config = dict(
    dataset='regions of photos with short descriptions (Visual Genome)',
    crop_scale_min=0.7,
    loss='softmax',
    encoder_mlp_ratio=2,
    encoder_parallel_block=False,
    encoder_inner_norm=False,
    text_encoder_activation='gelu',
    text_encoder_mlp_ratio=3,
    text_encoder_parallel_block=False,
    text_encoder_num_experts=16,
    text_encoder_experts_per_token=1,
    learning_rate=0.0061,
    momentum=0.95,
)
Rows from block 5 of the text encoder of a small contrastive image-text model, named by matrix and row number. Rows with one number within an expert belong to one neuron, the router's apart. Each number is 128 + 32 x the weight over its row's rms, rounded and kept within 0 to 255. All counts start at 0. After the name is the row's rms in percent of the matrix's.
After each expert's rows are labels from the 100 texts, of 14848, where the router gives the expert most weight on average: "tokens" is the input token at the peak. Only what is clearly more common there than usual is listed. The data: regions of photos with short descriptions (Visual Genome).
# router: router (text_encoder.blocks.5.mlp.router.weight, 16x128, trained with AdamW), inputs 0-63
# up: expert up (text_encoder.blocks.5.mlp.up, 16x128x128), inputs 0-63
# down: expert down (text_encoder.blocks.5.mlp.down, 16x128x128, transposed), outputs 0-63

# expert 10
router.10 092 [ 88 134 172  90  97  81  78  70 113  99 114 104 132 199 118 149 160 169 114 165 121  81 131 155  98 180 180  94  64 171 115 102 173  74 106 143  92  99 173  90 115 176 134 152 150 179  89 116 100 159 161 115  98 127  97 136  99 113  97 147 129 127 118 154]
up.11 080 [123 160 142 136 143 158 163 121 127 123 117 141 112 134 162 150 155 140  85 164 159 192 120 138 140  83 130 209 165 113 110 128 139 188 179 193 139 151 139  74 119 153  64 129 135 123 169 178  84  80 148 131 116  88 146 129 137 133 119 184 184 128 123 106]
down.11 099 [ 95  90 171 122 103 108  83  60 154 104 113  84 124  83 106 183 116 116 157 148 132 149 166 141 140 204 128 121 123  98 104 153 145 162 162  81  85 169 156 117 105  99 118  92 149 108 193 118  96  79 159 111 157 192 166  82  88 115 180  85 124 187 145 127]
up.12 095 [165  87 138 103 106 147 172  95  82 111 133 113 141 171 149 135  63 102 180 113 142 168 123 142 157 131 115  91  37 133 116 142 103 170 118  91 192  89 142  92 209 114 151 138  83 122 190 186 129 115 144 153  72 105 158 140 144 137 127 183 156 129 162 137]
down.12 096 [143 115 156 167 148 149 150 100 155  90  99  88 116 100 149 143 112 117  93  99 120 108  82 191 122 126 159 114 146 134 178 123  79 213 168 118 116  77 118 112 159 150 179 147  79  86  90 120 161 139 102 145 185 136 153  94  83 150 133 135  82 145 121  84]
up.13 095 [197  57 111 134 115 124 113 156 187 149 102 146 174  81 129 120  70 214 150  98 184 161 158 145 137  95 116 120 126 163 172 124 126 169  99  74 138 128 110 149  82 101 118 120 145 147 153 134 137 112 120  92  85  94 166 114 157 141 144 162 159  88 212 107]
down.13 093 [136 184 104 127  93 145 111  87 117 104  85 156 155 125 131  65 133 167 100 154 177 120 187 126 112 103 176 144 114  47  73 118  87 168 165 118 146 113 105 137 126 116 102  87 101 173  99 128 222 143 147 177 109 131 123 140 137 153 176 151 134 125 196 101]
up.14 082 [ 55 171 149 125 101 126 223 131 128 119 137 107  80  96 132 140 106 136 145  54 157  89 130 154 108 108 109 117 167 156 206 142  95 139 154 153 142  85 118 183 136 214 134 157 141  71 140 141 118 172 147 153 153 111 170 118 137  96 140  89 100 178 123 124]
down.14 088 [153 140  97  54  97 149 129  71 103 108 168 187 126 138  87 139 194 104 134 135 187 108 176 136  98 120 166 122 181 168 117 127 109 112 129 204 103 173 165 100 163 152 132 137 129 134 157 151 135  75 149 137  52 182 114 124 118  92 101 104 104 157 126 115]
up.15 120 [127 113 174 164 158 151  93 105 155  86  83  61  91 144 142 102 100 118 104 206 198 137 109 133 134  82 159 136 108 153 144 144  99 111 124  72 191 157  70 138 114 130  85 135 132 127 132 137 147 120  91 107 116 111 163 156  93 156 116 161  78 129  76 134]
down.15 115 [110 104  78 100 153 171 139  96 121 160 190 109  92  95 103 132 142 138 165 161 137 144 151 133 199 117 173 137  67 128  86  76  85 182 106  67 146 180  73 102 131 124 122 174 131 111 106  56 122 162 172 115 135  70  78 119 183 117 188 132 131 114 100 141]
tokens: "gold"

# expert 1
router.1 109 [107 135 118 114 118 104  61  84  85 128 127 142 136 110  84 148 145 159  97 131 125 132 117 138 121 143 107  95 104 138  98  66 199  79 109 132  88 113 132 103 134 140  76  95 102 165  95 107 131 135 131 122 117 145  81 156 118 150 105  97  94 159  98 133]
up.0 100 [130  97  95 165 146 151 155 113 142  67  81 122  86 113 146 130  76 104 117 100 144 156 200 144 135 109 110 156 150 178 107 179 139 135 128 130 160 102 130 192 174  53 108 145 120 154 111  93 125 106  93  70 149 150 102 158 143 132 100 101 150 163 106 125]
down.0 094 [140 113  59  72 120  69 172 132 142 138 136 116 172  54  91 154 108 161 148 113 155 120 121 201  72 116 141 179 123 147 139 141 155 110  88 153 117 120 156 105 123 130 157 147 190 148 111 127 189 135 125 166  91 166 143  93 108 125 121 144  94 176 105 130]
up.1 077 [131 152 128 108 107 134 153 121 185 131 166 166  55 127 127 104 110 117 140 108 137 144 149  68  86 144 145 160 215  94 160 132  95 158 129 139 127 123 167 163  61 117  83 147 109 167 129  80 127  87 182 148 126 100 155 121 154 138 102  83 118 115 161 143]
down.1 070 [181 136 131 145  94 118 130 130  95 103 104 137  94 171 137 147  94  98 114 129 123 121 135 139 183  92 138 160 137 153 119  96 133 153 100  12 143 107  96 188 156 140  76  69 119 167 160  99  65 126 106 164 128 102 123 101 147 133  94 146 142 137  85 144]
up.2 094 [116 102  98 224 102 143  87 124  78 132 132 111  97 126 113 122 139 131 174 169 138 148 141  77 181 173 162 158 162 108 158 137  85 152 143 127 157  93 133 170 116 156 177 181 107 119 122 149 119 111 125 141 134 116  81 148 143 175 149  27 126 164 192  96]
down.2 104 [122 171 172 132 119 134 197 117 101 162 103 103 178 140 172 158 100 165 157 119  70  92 117 127 147 120 113 123 124 106 127  95  85 127 123 164 109  97 133 166 107 155  87 171 120  76 118  86 211 161 141  91  87 149 155  90 164 147 164 114 108 116 185 149]
up.3 078 [ 83 157 126 128  71 102  89  86 242 151 165 117  91  87 125 198 150 128 126 122  65  68 123 130 155 131 127 104 165  96 146 129  94 170 117 121 138 117  85 121 131  67 132 106 144 154 162 149 134 163 129 138 108 104 156  63 238 124 136 137 147 124 134 115]
down.3 085 [ 83 168 133 154  92 175 104 133 112 163 111 146 100 121 144 152  98 106 139  71 114 118 121  89 147  80 148 131 128 113 154 112  88  87 112 114 125 171 113 109  68 173  82  72 122 131 148 170 142 124 112 125 113 158 108 164 203 141 101  91 116 130  86 124]
up.4 098 [ 94 110 131  47 182 180  76 154 114 166 107  88 103 120 134 115 130 115 128  69 175 127 112 171 172 133  99 178 131  77 139 124 109 128 149  91 146 163 172 161 100 108 156 181 184 114 128 145 100 139 111 126 176 145 152 112 132  93  99 147 131  60 133 141]
down.4 109 [120 127 160 135 112  75 135 149 117 141  70 100 155 126 104  99 103 169  80 109 117 147 118 120 211 117 170 143 143 168 126  64 116  94  83 192  82  69 135 147 190 157 105 154  98 167 120 120 135 120  81 141 151 164 147 100 159  42 135 139 144 145 116 158]
tokens: "trees"; "court"

# expert 3
router.3 091 [ 89 115 174  88  92  72  82  76 112 104 113 121 141 198 125 154 169 188 118 164 117  87 124 135 114 177 171  99  68 164 101 115 190  64 108 154  95  88 169  90 109 178 124 150 146 171  93  88 107 155 144 123 102 124  91 123 101  99 100 124 130 126 122 143]
up.11 111 [114 144 126 225 151 153 114  70 169 124 166 128  58 164 138 129  87 124 114 143 125 161 133 121 184 143 134 108 132 123 137 113 101 101 103  96 131 137 127 137  93 123 129 131 148 164  91 101 111 101 142 142 125 134 202 128  61 165  99 140 178 176 106 163]
down.11 105 [100 124 106 166 115  60 135 174  70 105 143 174  92 119 137 163 126 141 151 147 126 114 166 104  66 123 135 115  68 129 140 170 177  74 160 138 146 105  98 144 119 110 146 120 192 140 150  85 121 105  88 130 153 164  99 102 163 166 115 133 155  68 164 119]
up.12 112 [132 128 159  76  99 151  75 192  94 120 165 116  99 131 153  68 169 151  99 122 136  85 134 103 147  92 132 156 129 134 172  96 137 143  62 140 164 145  95 104 209 130 155  92 109 137 126 108 117 112 148  90 111 154 136 149 161 155 181 139 140 171  99 193]
down.12 106 [168  90 132  98 145 115 165  89 178 115 167 104  80 120 155  96 119 107 117  97 102 144  58 143 100  98 135 136 170 168  79 117 159  94 200 179 157 126 118  79 177 169 169 106 127 170  47 138  98 150 104 135  54 129 113 121 147 130 187 146 130 178 135 109]
up.13 101 [ 88 169  96 124 135 144 149 134 130 110 136 137 135  93  87  83  70 135 148 148 169 162 117 194 167 146 128 130 142 145 119 119 127 180 153 151 144 112 110  81 185 158 129 114  93  96 152 145  80 156 160 156 109  90 116 162 194 157 162 118 117 110 110 121]
down.13 102 [111 126 172  50 114 173 170  62 114 117  98 140 121 135 145 118 186  77 128 166 128  76 118 142 150 186 109 117 147 163  58  91 152 108 121  93 104 143 132 207  90 181 146 119 127 108 146 106 166 119 166 104 166 111 168 101 127 160 124 179  91 153 149 190]
up.14 104 [130  94 110 155  78 177 139 111 153 139 110 138 138 144 132 131 147  95 151  26 133 187 176  73 112 164 138  84  99 188 132  94 101 132 122 127 162 156 118 179  78  95 109 101 131 112 142  83 176  85 103 119 129 111 107 154 125 113 144 152 100 137  60  96]
down.14 104 [180  98 140  96 166 120 124 159 175 150 118 120  93 110 135  94 125 119  67 109 104 141 169 126  80 163 164 135  82  81 153 195  85 147 118 112 137 127 135 137 135 136 128 145 117 156 101  10  91 119 105 105  83 167 159 122  72  82 156 105 128 151 174 130]
up.15 108 [149 145 130 179 126 144 176 170 149  88 147 119 126 148 107 147 173  85 160  89 103 223 117 133  98  78 130 139 152 151 140  70 115 148 112 115 107 132 109 193 128  96 158  84 132  98 168 101 147 120 201 129 136 131 142 158 132 113 140 128 209  89  96 173]
down.15 103 [115 148 136 114 136 174 162 161 106 150 135 131 224 116 166 121  88 120 135  97 133 153  86  97  86 106 118 139 141 158 110 146 115  70  98 135 171 121  78 156 169 135 193 136 151 144  73 118  95 134  92 115 113 120 131 153 138  92  85 164  91 137 124 109]
tokens: "young"; "holding"

# expert 12
router.12 090 [ 95 118 171  94  92  64  68  66 101 105 117 110 138 212 112 147 177 190 103 158 113  83 125 122  96 179 168  92  71 162 101 122 179  74 113 151  92  82 169  94 111 169 134 136 149 176  83 104 108 150 150 128 114 129  97 127 103  86  93 134 141 116 116 143]
up.0 105 [112 132 108 133 147 182 123 160 185 112 162  92 125 158 146 151 125 186 131 111  91 184 120 149 109 139  86  83 187 162 138 110  88 137 126  80 120 123 171 143 132 185 136 176 137  51 181 118 156 121 129 114 166 133 139 145 128 153 133  97 104 136 120 132]
down.0 103 [172 127 117 116 160 163 124 124 111 136 142 108  65 168 107 130 154 137 188 100 133 148 149 159 162 101 133 148  99 154  80 184  95 125 108 125 158 105  91 117 129 113 124  98 102 156  93 130 141 205 123 142 159  97  91 135  80 154 106 195  88 112 170 108]
up.1 109 [188 128 103 151  77  81 129 112 150  83 151 139  79 144 100 121 122 159 117 135 146 185 109 144  92 137 110 130 202 164 103  93 166 195 131 126 109 171 131 124 176  76 138 142 153 148 154  93 116 128 130 140 186 120 192 125 135  60 143 142 128  30  66  99]
down.1 108 [130 131 150 155 166 110  68 141 151 113 164 109 186 122 175  86  84 113 128  95 150 134 154 135 131 186 206  96 148 139  79 153 130 142 104 122  96 157  95 134 109 138 110 164  81 192 102 136 106  99  73 146  80 137 152 165 191 136 101  70 149 185 126 116]
up.2 096 [110 150  76 110  88 189 173 131 108 125 166 101  87 130 138 123 206 154  97 149 174 107  97 103 179  96 149 160  98 146 130 132 179 120 114 133 174  78  72 151 151 143 159  99 133 138 148 113 159 151 153 182 118 135 180  39 121 136 121 138 161  83 118 153]
down.2 100 [106 131 129 168 185 146  86 172  53 171 120  97 120 152 150 136 181 138  91 150  88 125 126 167 164 120 131 144 127 121 155 155 149  63 115 123  90 144 117 176 192 132 153  96 123 128  63  71 110 106  90 139  97 104  98 154  98 145  97  99  92  68 131 108]
up.3 111 [ 77 106  83 158  73 194 115 145 183 150 141 193 140 129 154 119 103 150  79 113 119 134 145 152 154  79 158 142 140 111 170  95 156 155 120 166 115 112  88 154 133 169 119 136 145 168 153 142 124  94  91 138 157 166 159  89 136 132 110 168 157 165 117 130]
down.3 097 [144 109 147 148 135 127 122 131 119  83 149 117 154  90  53  91  88 131 139 155 170  91 123 131 142 105 144 111 139 186 122  67 105  85  94  72 134 105  81 131 110 124 157 103 136 138 113  94 100 130 137 166  45 136  44 146 152 119 174 190 133 143  78 181]
up.4 106 [115 102 151 139 151 171 136 132 161 186 140 171 160 170  66 179 144  82 101 105 158 169 121 141 130 101  88 139 118  70 123 143 124 108 169 114 142  72 126 108 149  70  95 147 115 135 216 190  62 194 105 158 110  57 110 153 136 149 109 142 143 116 122 158]
down.4 096 [167  89 109 107 117 125 125 121 154  86 145 145 151 107 108 190 165 112  73 118 134 195 162 212 144  85 179 107 163 154 119  87 151 127 108 141 106 111 168 113 154  96 168 101 112  89  72 131 120 101 169 131 103 122 138  82 118 184 128 136 179 168 100 120]
tokens: "on"; "and"

# expert 9
router.9 090 [ 78 130 179  83  98  77  92  73 100  99 121 107 154 210 113 147 170 182 111 157 126  80 122 133  92 176 171  88  68 154 103 113 193  69 111 163  93  96 171  99 116 169 131 145 141 172  94 100 124 162 145 117 108 124  90 121 103 104 103 139 136 128 120 146]
up.0 103 [179 113 115 142 147 100 133  92 107 136 115 100 139 166 100 119  82 155 150 117 128 132 125 131  79 153 131 168 157  37 133 193 105 103 157  68 161 136 151 161  70  85 111 145 113 134 188 143 127 126  91  92 154 137 137  95 169 121 168 136 119 163 163 153]
down.0 109 [ 99 156 127 167 142 188 113 151 166  55  97  88 139 132 146 210 138 149 109 136 127  81 115  96 164 139 110  91  97 133 174 124 102 118  43 155 113 119 108 123 115 113 182 135 156 167 103 145 109 152 133 121 142 125 161 215 116 131 181  92  93 166 111  78]
up.1 109 [140  97 131  89 183 214 131  88  94 170 122 107 111 131 169 125  83 145 135 147 144 176 133 102  91  97 107 175 194 132 119 139 150 167 174  91 133 106 109 134 132 103  86 123 145 112  98 100 127 125 101 104  76 112  95 131 152 154 151 117 167 132 154 130]
down.1 100 [155 101 126  90 104 196 110  54 137 127 130 131 137 151 117 114 129  79 122 113 116 112  92 117  94  85 126 146 114 110  94 106 160  86 139 119 125 143 153  88  91 153 116 102 170  52  39 126 184 115  96 182 131  92 136 143 134 168 165 135 152 177  84  83]
up.2 093 [117 121  99 142 117 145 175 123 116  64 132 138 131  96 104  89  57  99 130 132 147 116 139 141 217  58 133 157 101 107 142 117  87 180 134 169 194 199 141 104 141  95 130 118 100 110 181 171 136  80 106  84 181 108 105 218 176 157 158 118 136 178 132 100]
down.2 100 [ 99  37  78 141 116 121 125 165 112 114 112  84 126 116 160 157 109 147 157 165 117 118  89 105 104 185 132 119 105  85 132 132 141 183 120 109 153  96 145 143  87 182 134 152  93 143  33  96 124 112 159  98 132 155 127 110 176 134 102 156 111 118 154 142]
up.3 111 [101  69  88 114  90 186 182 138 131 172 153 126  96 118 113 190 162 150 155 126 183 128 171 128 115  99 176 148 106 180 180 183 142 101 177 109 140 105  94 164 170  77 149  86 179  83 123 109 119  89  70 175 141 136 128 126 133 117 162 153 139 160 139 134]
down.3 106 [127 132 151 101 120 131 131 117 140 122 165 119 111 118 137 114  90 120  96 100 142 146 152 128 139 162 130 131 139 103 171  83 148 147  84 176 114 158 100 171 161 109 129 119  79  64 108  86 110 182 140 175 110 133 127 128 219 175 141 136 211 114 163  78]
up.4 101 [ 98 100 137 119 155 110 150 117 146 169 144 103 131 173 137  69 120 122  93 163 108 141  98 151 143 165 103  89 213 125 219 150 130 148  88  99  89 102 176 199 163  92 144  98 122 109  82 153  70 143 128 130 122 120 124 122 161 151 196 126 111 145 120 150]
down.4 100 [ 88  84 168 112 109 130 127 156 125 152 172  77 161  97 118 110 201 125 138 135 183 110 112 134 119  86 160 130  71 151 163 131 104 125  95 115  97 206 181 134  96 123 115  80 170  58 193 129 151 182 148 123 165 144 165 124 117 114 152 109  95 134 156  79]
tokens: "young"

# expert 15
router.15 110 [ 93 147 186  74  96  84  87  69 146 103 109  99 166 183 150 137 157 146 100 130 110  84 160 175  62 156 128 123  78 102 116 107 145  64 103 153 103  84 180  95  59 152 120 128 146 170 121 113  96 109 123  85  94 112  68 152 107 143 119 143 144  96 105 131]
up.11 092 [ 98 106 154 135 136 175 119  79 137 147 143 144 100  86 172 122 158 131 178  81 128  68  72 177  94 160 114 231 130 141 121 174 134 125 175  84 183  92 145 163 152 122 142 156 139 100 141 143 128 134 158 174  92 123 127  99 143 136  83 172 117 167 155 189]
down.11 102 [114 128 130  74 140 147 134 102  87 160 106 148  78 100 157 122 133 113 128 173 164 159 124 196  98 123 147 144 133 123 103 165 181 183 134 117 199  86 131  62 108 168  87 118 110  88  61  97 166 123 187 127 122  49 113 103 171 160 162 145 112 190  87 173]
up.12 079 [118  97 165 113 100 145 132 133 138  82  86 135 170 114  73  97 103 132 114 136  92 160 129 126 163 115 132 109 200 121 155 128  78 193 141 171 169 132 122 147 140 124 111 115 151 109 153 120  51  51 136 158 129 153 130 134 143 145 110 133 122 223 166 152]
down.12 086 [ 86 159 152 143  91 131  81 150 180 120 117 147  91 160 111 188 144 115  72 159 117 113 159 117 116 146 178  77 212 126  74 107 127 145 100 101  78  85 106 131 126 128 101 116 112 121 155 127 116 132 127  96 134 120  82  83 134 162  98 128 204 160 112 117]
up.13 104 [165 187 109 163  99 110 119 120 169 167 118 140 129 129 122 172 128  92 167  40 124 163 116 118 149  83  66 141 125 152 125 158 134 130 171 137 104 153 127 148  83  69 102  94  88 133 175 145  56  98 115  96 124  96 150 130 160  88 127 183 105  90  76 145]
down.13 107 [ 94 100 145 145 128 148 134 168 159  61 126 109 127 172 122 104 109 123 119 116  82 113 180 174 100 182 159 114 125 133  80  84 128  96  85  91 167 123  95 181 197 163 111 149 114 119  90 100 130  86 123 136 129 101  96 143 103 223 123 109 101 156 121 145]
up.14 103 [130 132  93 107 101 102 104 165 126 115 190 159 124 111 127 182 122  79 125 112 120 150 110  87 105 169 123 162 120 150 106 153  83 165 116 130 136 159 160 182 144 130 127  88 115 135 143 113 147 109 152 142 156 160 141 137 132 121 139  67 154 138 128  63]
down.14 100 [144 113 155  70 141 106 164 137 129 129 127 151 102 109 115 133 148  67 167 207 139 146 124  89 139 160  93  87 137 109 145 133 180 184 102 142 143 147 189 136  83 127 121 131 124  94 109  80 114 115 139 160 133 138 135 113 145  92  77  97  74 110 140 148]
up.15 105 [111 127 125 104  88 129 156 112  97 168 166 121 146 129  98 129 152 160 148 190 163 106 129 172 121 147 137  88 119 109 121 170 141 143 171 107 171 121 111 149 160 134 169 110 101 167 171 143 147 110  97  92  80  96 103 100 100 182 112 145 146 159 108  93]
down.15 117 [210 104 123 130  86 159 119 134 101 106 150  92 129 130 173 142 122 155  82 134 122 177 141 137 137 123  93 116  96 146  92 124 180  74 146 102 153 122 133 116 166 164 112 117 122  77 146 140 185 100 121  91 128 126 127 134 183 181 155  98 113 162  93  81]
tokens: "cow"; "is"; "calf"

# expert 5
router.5 095 [ 93 143 161  99 106  87  75  59  77  99 124 133 171 174 143 142 175 178  72 146 110  84 118 181 132 165 140  92  77 140  96 111 141  96 126 159  45  95 171 111  87 173 141 130 138 180  76 103 104 138 171  95 116 106  74 127 110 122 139 135 131 107 138 170]
up.11 104 [157 121 152 156 127 122 105  95 144 112 134 112  57 124 146 184 186 159 117 114 179  98 147 139 173 113 139 148 112 179 175  88  87 130  55 105 111  69 114 141 112 104 111 138 157 148 188 183 129 101  99 207 148 122 117 139 136 116 145  38  70 167 106 138]
down.11 101 [142  90 146  99  92 129 153 109 124 146  82 113  75 117 164 156 142 162 104 122 133  82 155 127 150 176 123 137  77 132 115 127 130  57 129 127 105 163 135  99 170 100 101 175  92  54 180  98 118 151 165  93 147  86 109  89  89 115 140 206 164 166 132 141]
up.12 102 [130 113 115  68 193 171 114 157 117 103 164 127 117 100 168 141 177 156 108 147 106 189 163 139  74 122  98 132 151 137 156 110 174 155 130 108  93  75  96 146 158 157 119  71 157  80 107 144 115 121 167 140 145 143 125 132 102  81  91 102  92 106  92  85]
down.12 099 [176 185 128 183 150  79  85 122 122  64 189 153 116 119 152 119  72 172 165 123 170 204 144 161 135 144 122 118 209 149 156 125 116 170  97 137 159  70 101 121  94 150  89 116  95 152 136 109 184 152 103 120  95 133 112  93  91 113  97  99 105 143 152  94]
up.13 090 [123 176  89  78 121 151  75 126 112 106 121 122 144  78 129 105 175 122 108 120 153  90 182 105  48  78 127 186 137  99  82 171 141 148 186 202 126 179  74 121 117  81 147 133 143 104 160 133 123 121  84 125 140 132 119 130 160 207 133  72 110 139 154  85]
down.13 090 [108 107 156 174 133 126 198 160 178 163  49 130 151  89 112  84  98 112 111 174 102 126 140 114 145  95 142  86 103  43 110 116 115 109 135 161  95 116 152 188 124 150 140 140 165 108 105 137 116 102 158 118 138 116 160 150 109 139 118 198 149 140  91  93]
up.14 097 [170 139 121 149 143 158 165 135 108  91 117 160  36 174  91 122 198 133 136  77  89 147 117  78 117 123 143 140 177 157 148 149  56 194 140 164 132 132 164 117 116 160 100  71 100 146 154 143 170 131 104 207 137 135 144  93 115 143 102 152 164 195 108 111]
down.14 098 [150 219 101 147  79  76 139  96 124 102 121 104  86 132 118 119 117 120 143  85 102  97 108 134  88  81 122 150  80 113 175 151 153 136 129 144 132 137  79 128  47  95 142 117 156  76 109 189 105 188 130 113 118 131 109 147 116 102 134 122 108 152 128  99]
up.15 106 [102 138 141 143 149 185 159 143 165 112 110 115 133  89 151  67 127  77 170 108 153 149 127 136  94 114 141 137 103 113 104 110 155  98  94 138 169 132  93 144 146 180 164 144 106 188 141 165 120 138  78 134 143 134 106 147 179  80 118  74  84 155  94  75]
down.15 098 [ 90  95 103 109 133 129 177 106 209 122 126  65  92 146  84 116 148 108 100 158 123 183 125  93  59 105  71 140  89 150 157 164 113 137  85 108 158  92 171 108 129 143 109 124 183 143  91 132 184 106 122 130  67 139  86 112 124 177 165 109 124  90 165 152]
tokens: "platform"; "station"; "railing"

# expert 2
router.2 113 [116 127 155 109 127  83  61 110  56 116  94  79 168 141 151 150 114 145 103 106 132 132 139 170 122 182 158  97 119  76 101 137 163  88 101 102 116 109 150 136 106 124 135 124  83 147  76  89  68  95 138  93  98  99  90 153 109 104 130 148 126 107 127 189]
up.0 100 [171  79  86 188 117 179  88 127 125  78  80 140 131 128 138 134 103 108  87 156 147 141  87 132  60 136  79  89 112 130 109 126 137 106 138 136 122 121 182 147  80  80 138  68 181 125 169  83 126 177 156 124  94 114 149 149 208 134 115 140  69 164 157 117]
down.0 109 [177 156 152 134 143  95 154 109 103 136 173 105 119 131 112 107  75 147  83 111 149 147 199  92 150 138 146  98  77 115 110 196  81 201 132 203 174  91  65  88 113 115 107 111 165 179  81 115 139 116 132 149 124 121 147 108 165 131 110 168  93  92 153 176]
up.1 102 [176 149  98 169 128 125 183 171 117 101 113 174 118 150 106 101 148 149 109 121 108 121 106 146 136 116 172 165 186 109 109 125 111 127 129 158 134 101 117 139  69 109 122  90  83 130 138  64 117  87 121  93  97 140 161 108 140  64 175 134 131 179  80 173]
down.1 103 [155 153 106 114 157  95 158 190 182  84 128  91 146 146 119  91 114 141 117 102 144  89 116 123 157 155 221 135 168 213  94 130 133  93 140 137 127 125 138  80 143 135 115 142 125 111 150  97 116 134 157 129 157 142  74 147 157 170 120  94 154  39 168 146]
up.2 089 [169  99 122 165 164  87 131 150 136 151 105 110 103 180 118 133 115 121 190 128 140  86 101  94 168 119 104  79 113  82 182  88 100 137 172 122 163 133  70  86 164 121 153  48 148 179 134 127 135  92 113 193  96 154  88 153 113 131 160 106  73 123 153 136]
down.2 090 [149 129 192 143 141  96  94 155  79 133 135 155 119  49 140 160  98 102 121 185  81 170 128 195 112 150 151 102 105 129 155  79 172 151  98 129 106  64 106 113 133 128 168 117 209 164  93 139 163  85 135 183 110 152 164 117 167 185 141  96 133 100 103 147]
up.3 091 [158 151 137  69 138 119 145 148 170 121 118 146  89 154 199 118 120 108 119 114 128  86 134  42 130 153 132 138 110 129 136 143 132 131 176  92 140 103 129 118 129 115 137 165 118  45 173 135 139 140  76 194  69 148 102 159 165 189 150 119 104 130 120 135]
down.3 096 [ 84 142 122 142 189 109 176 133 140 153  93 138 152 144 114 125 118 125 135 170 155  84 144 155 136 136  80 164 156 119 104 135 151 124 153 135 144 115 122 110 156 129 146 131 146 182 131 135 162 120   8 133 108 187 114 148  69 100 172 143 117 140 212 152]
up.4 095 [131 132  57 128 132 145 130 115 191 109  82 108 172  92 136 141 108 134 116 146 160 154 148 110 154 101 107 125 165  74 138 180 181 125 125 137 196 152 140  90 128  79 142  94 111 113  59 199 157 164  78 164 119 133 129 146 112 108 137 130  94  93 138 106]
down.4 096 [129 133 126  88  87  61 146 123 105 142 109 123 163 141 139 150 105 148  79 128 133 170  36 125 126 110 228 128  76  98  95 132 130 217 176 160 111 146 172 213 102 114 126  92 145 179 143 158 183 168 178 169 151 112 125 120 121 144  71 176 111 136 163 147]
tokens: "jeans"; "pants"; "player"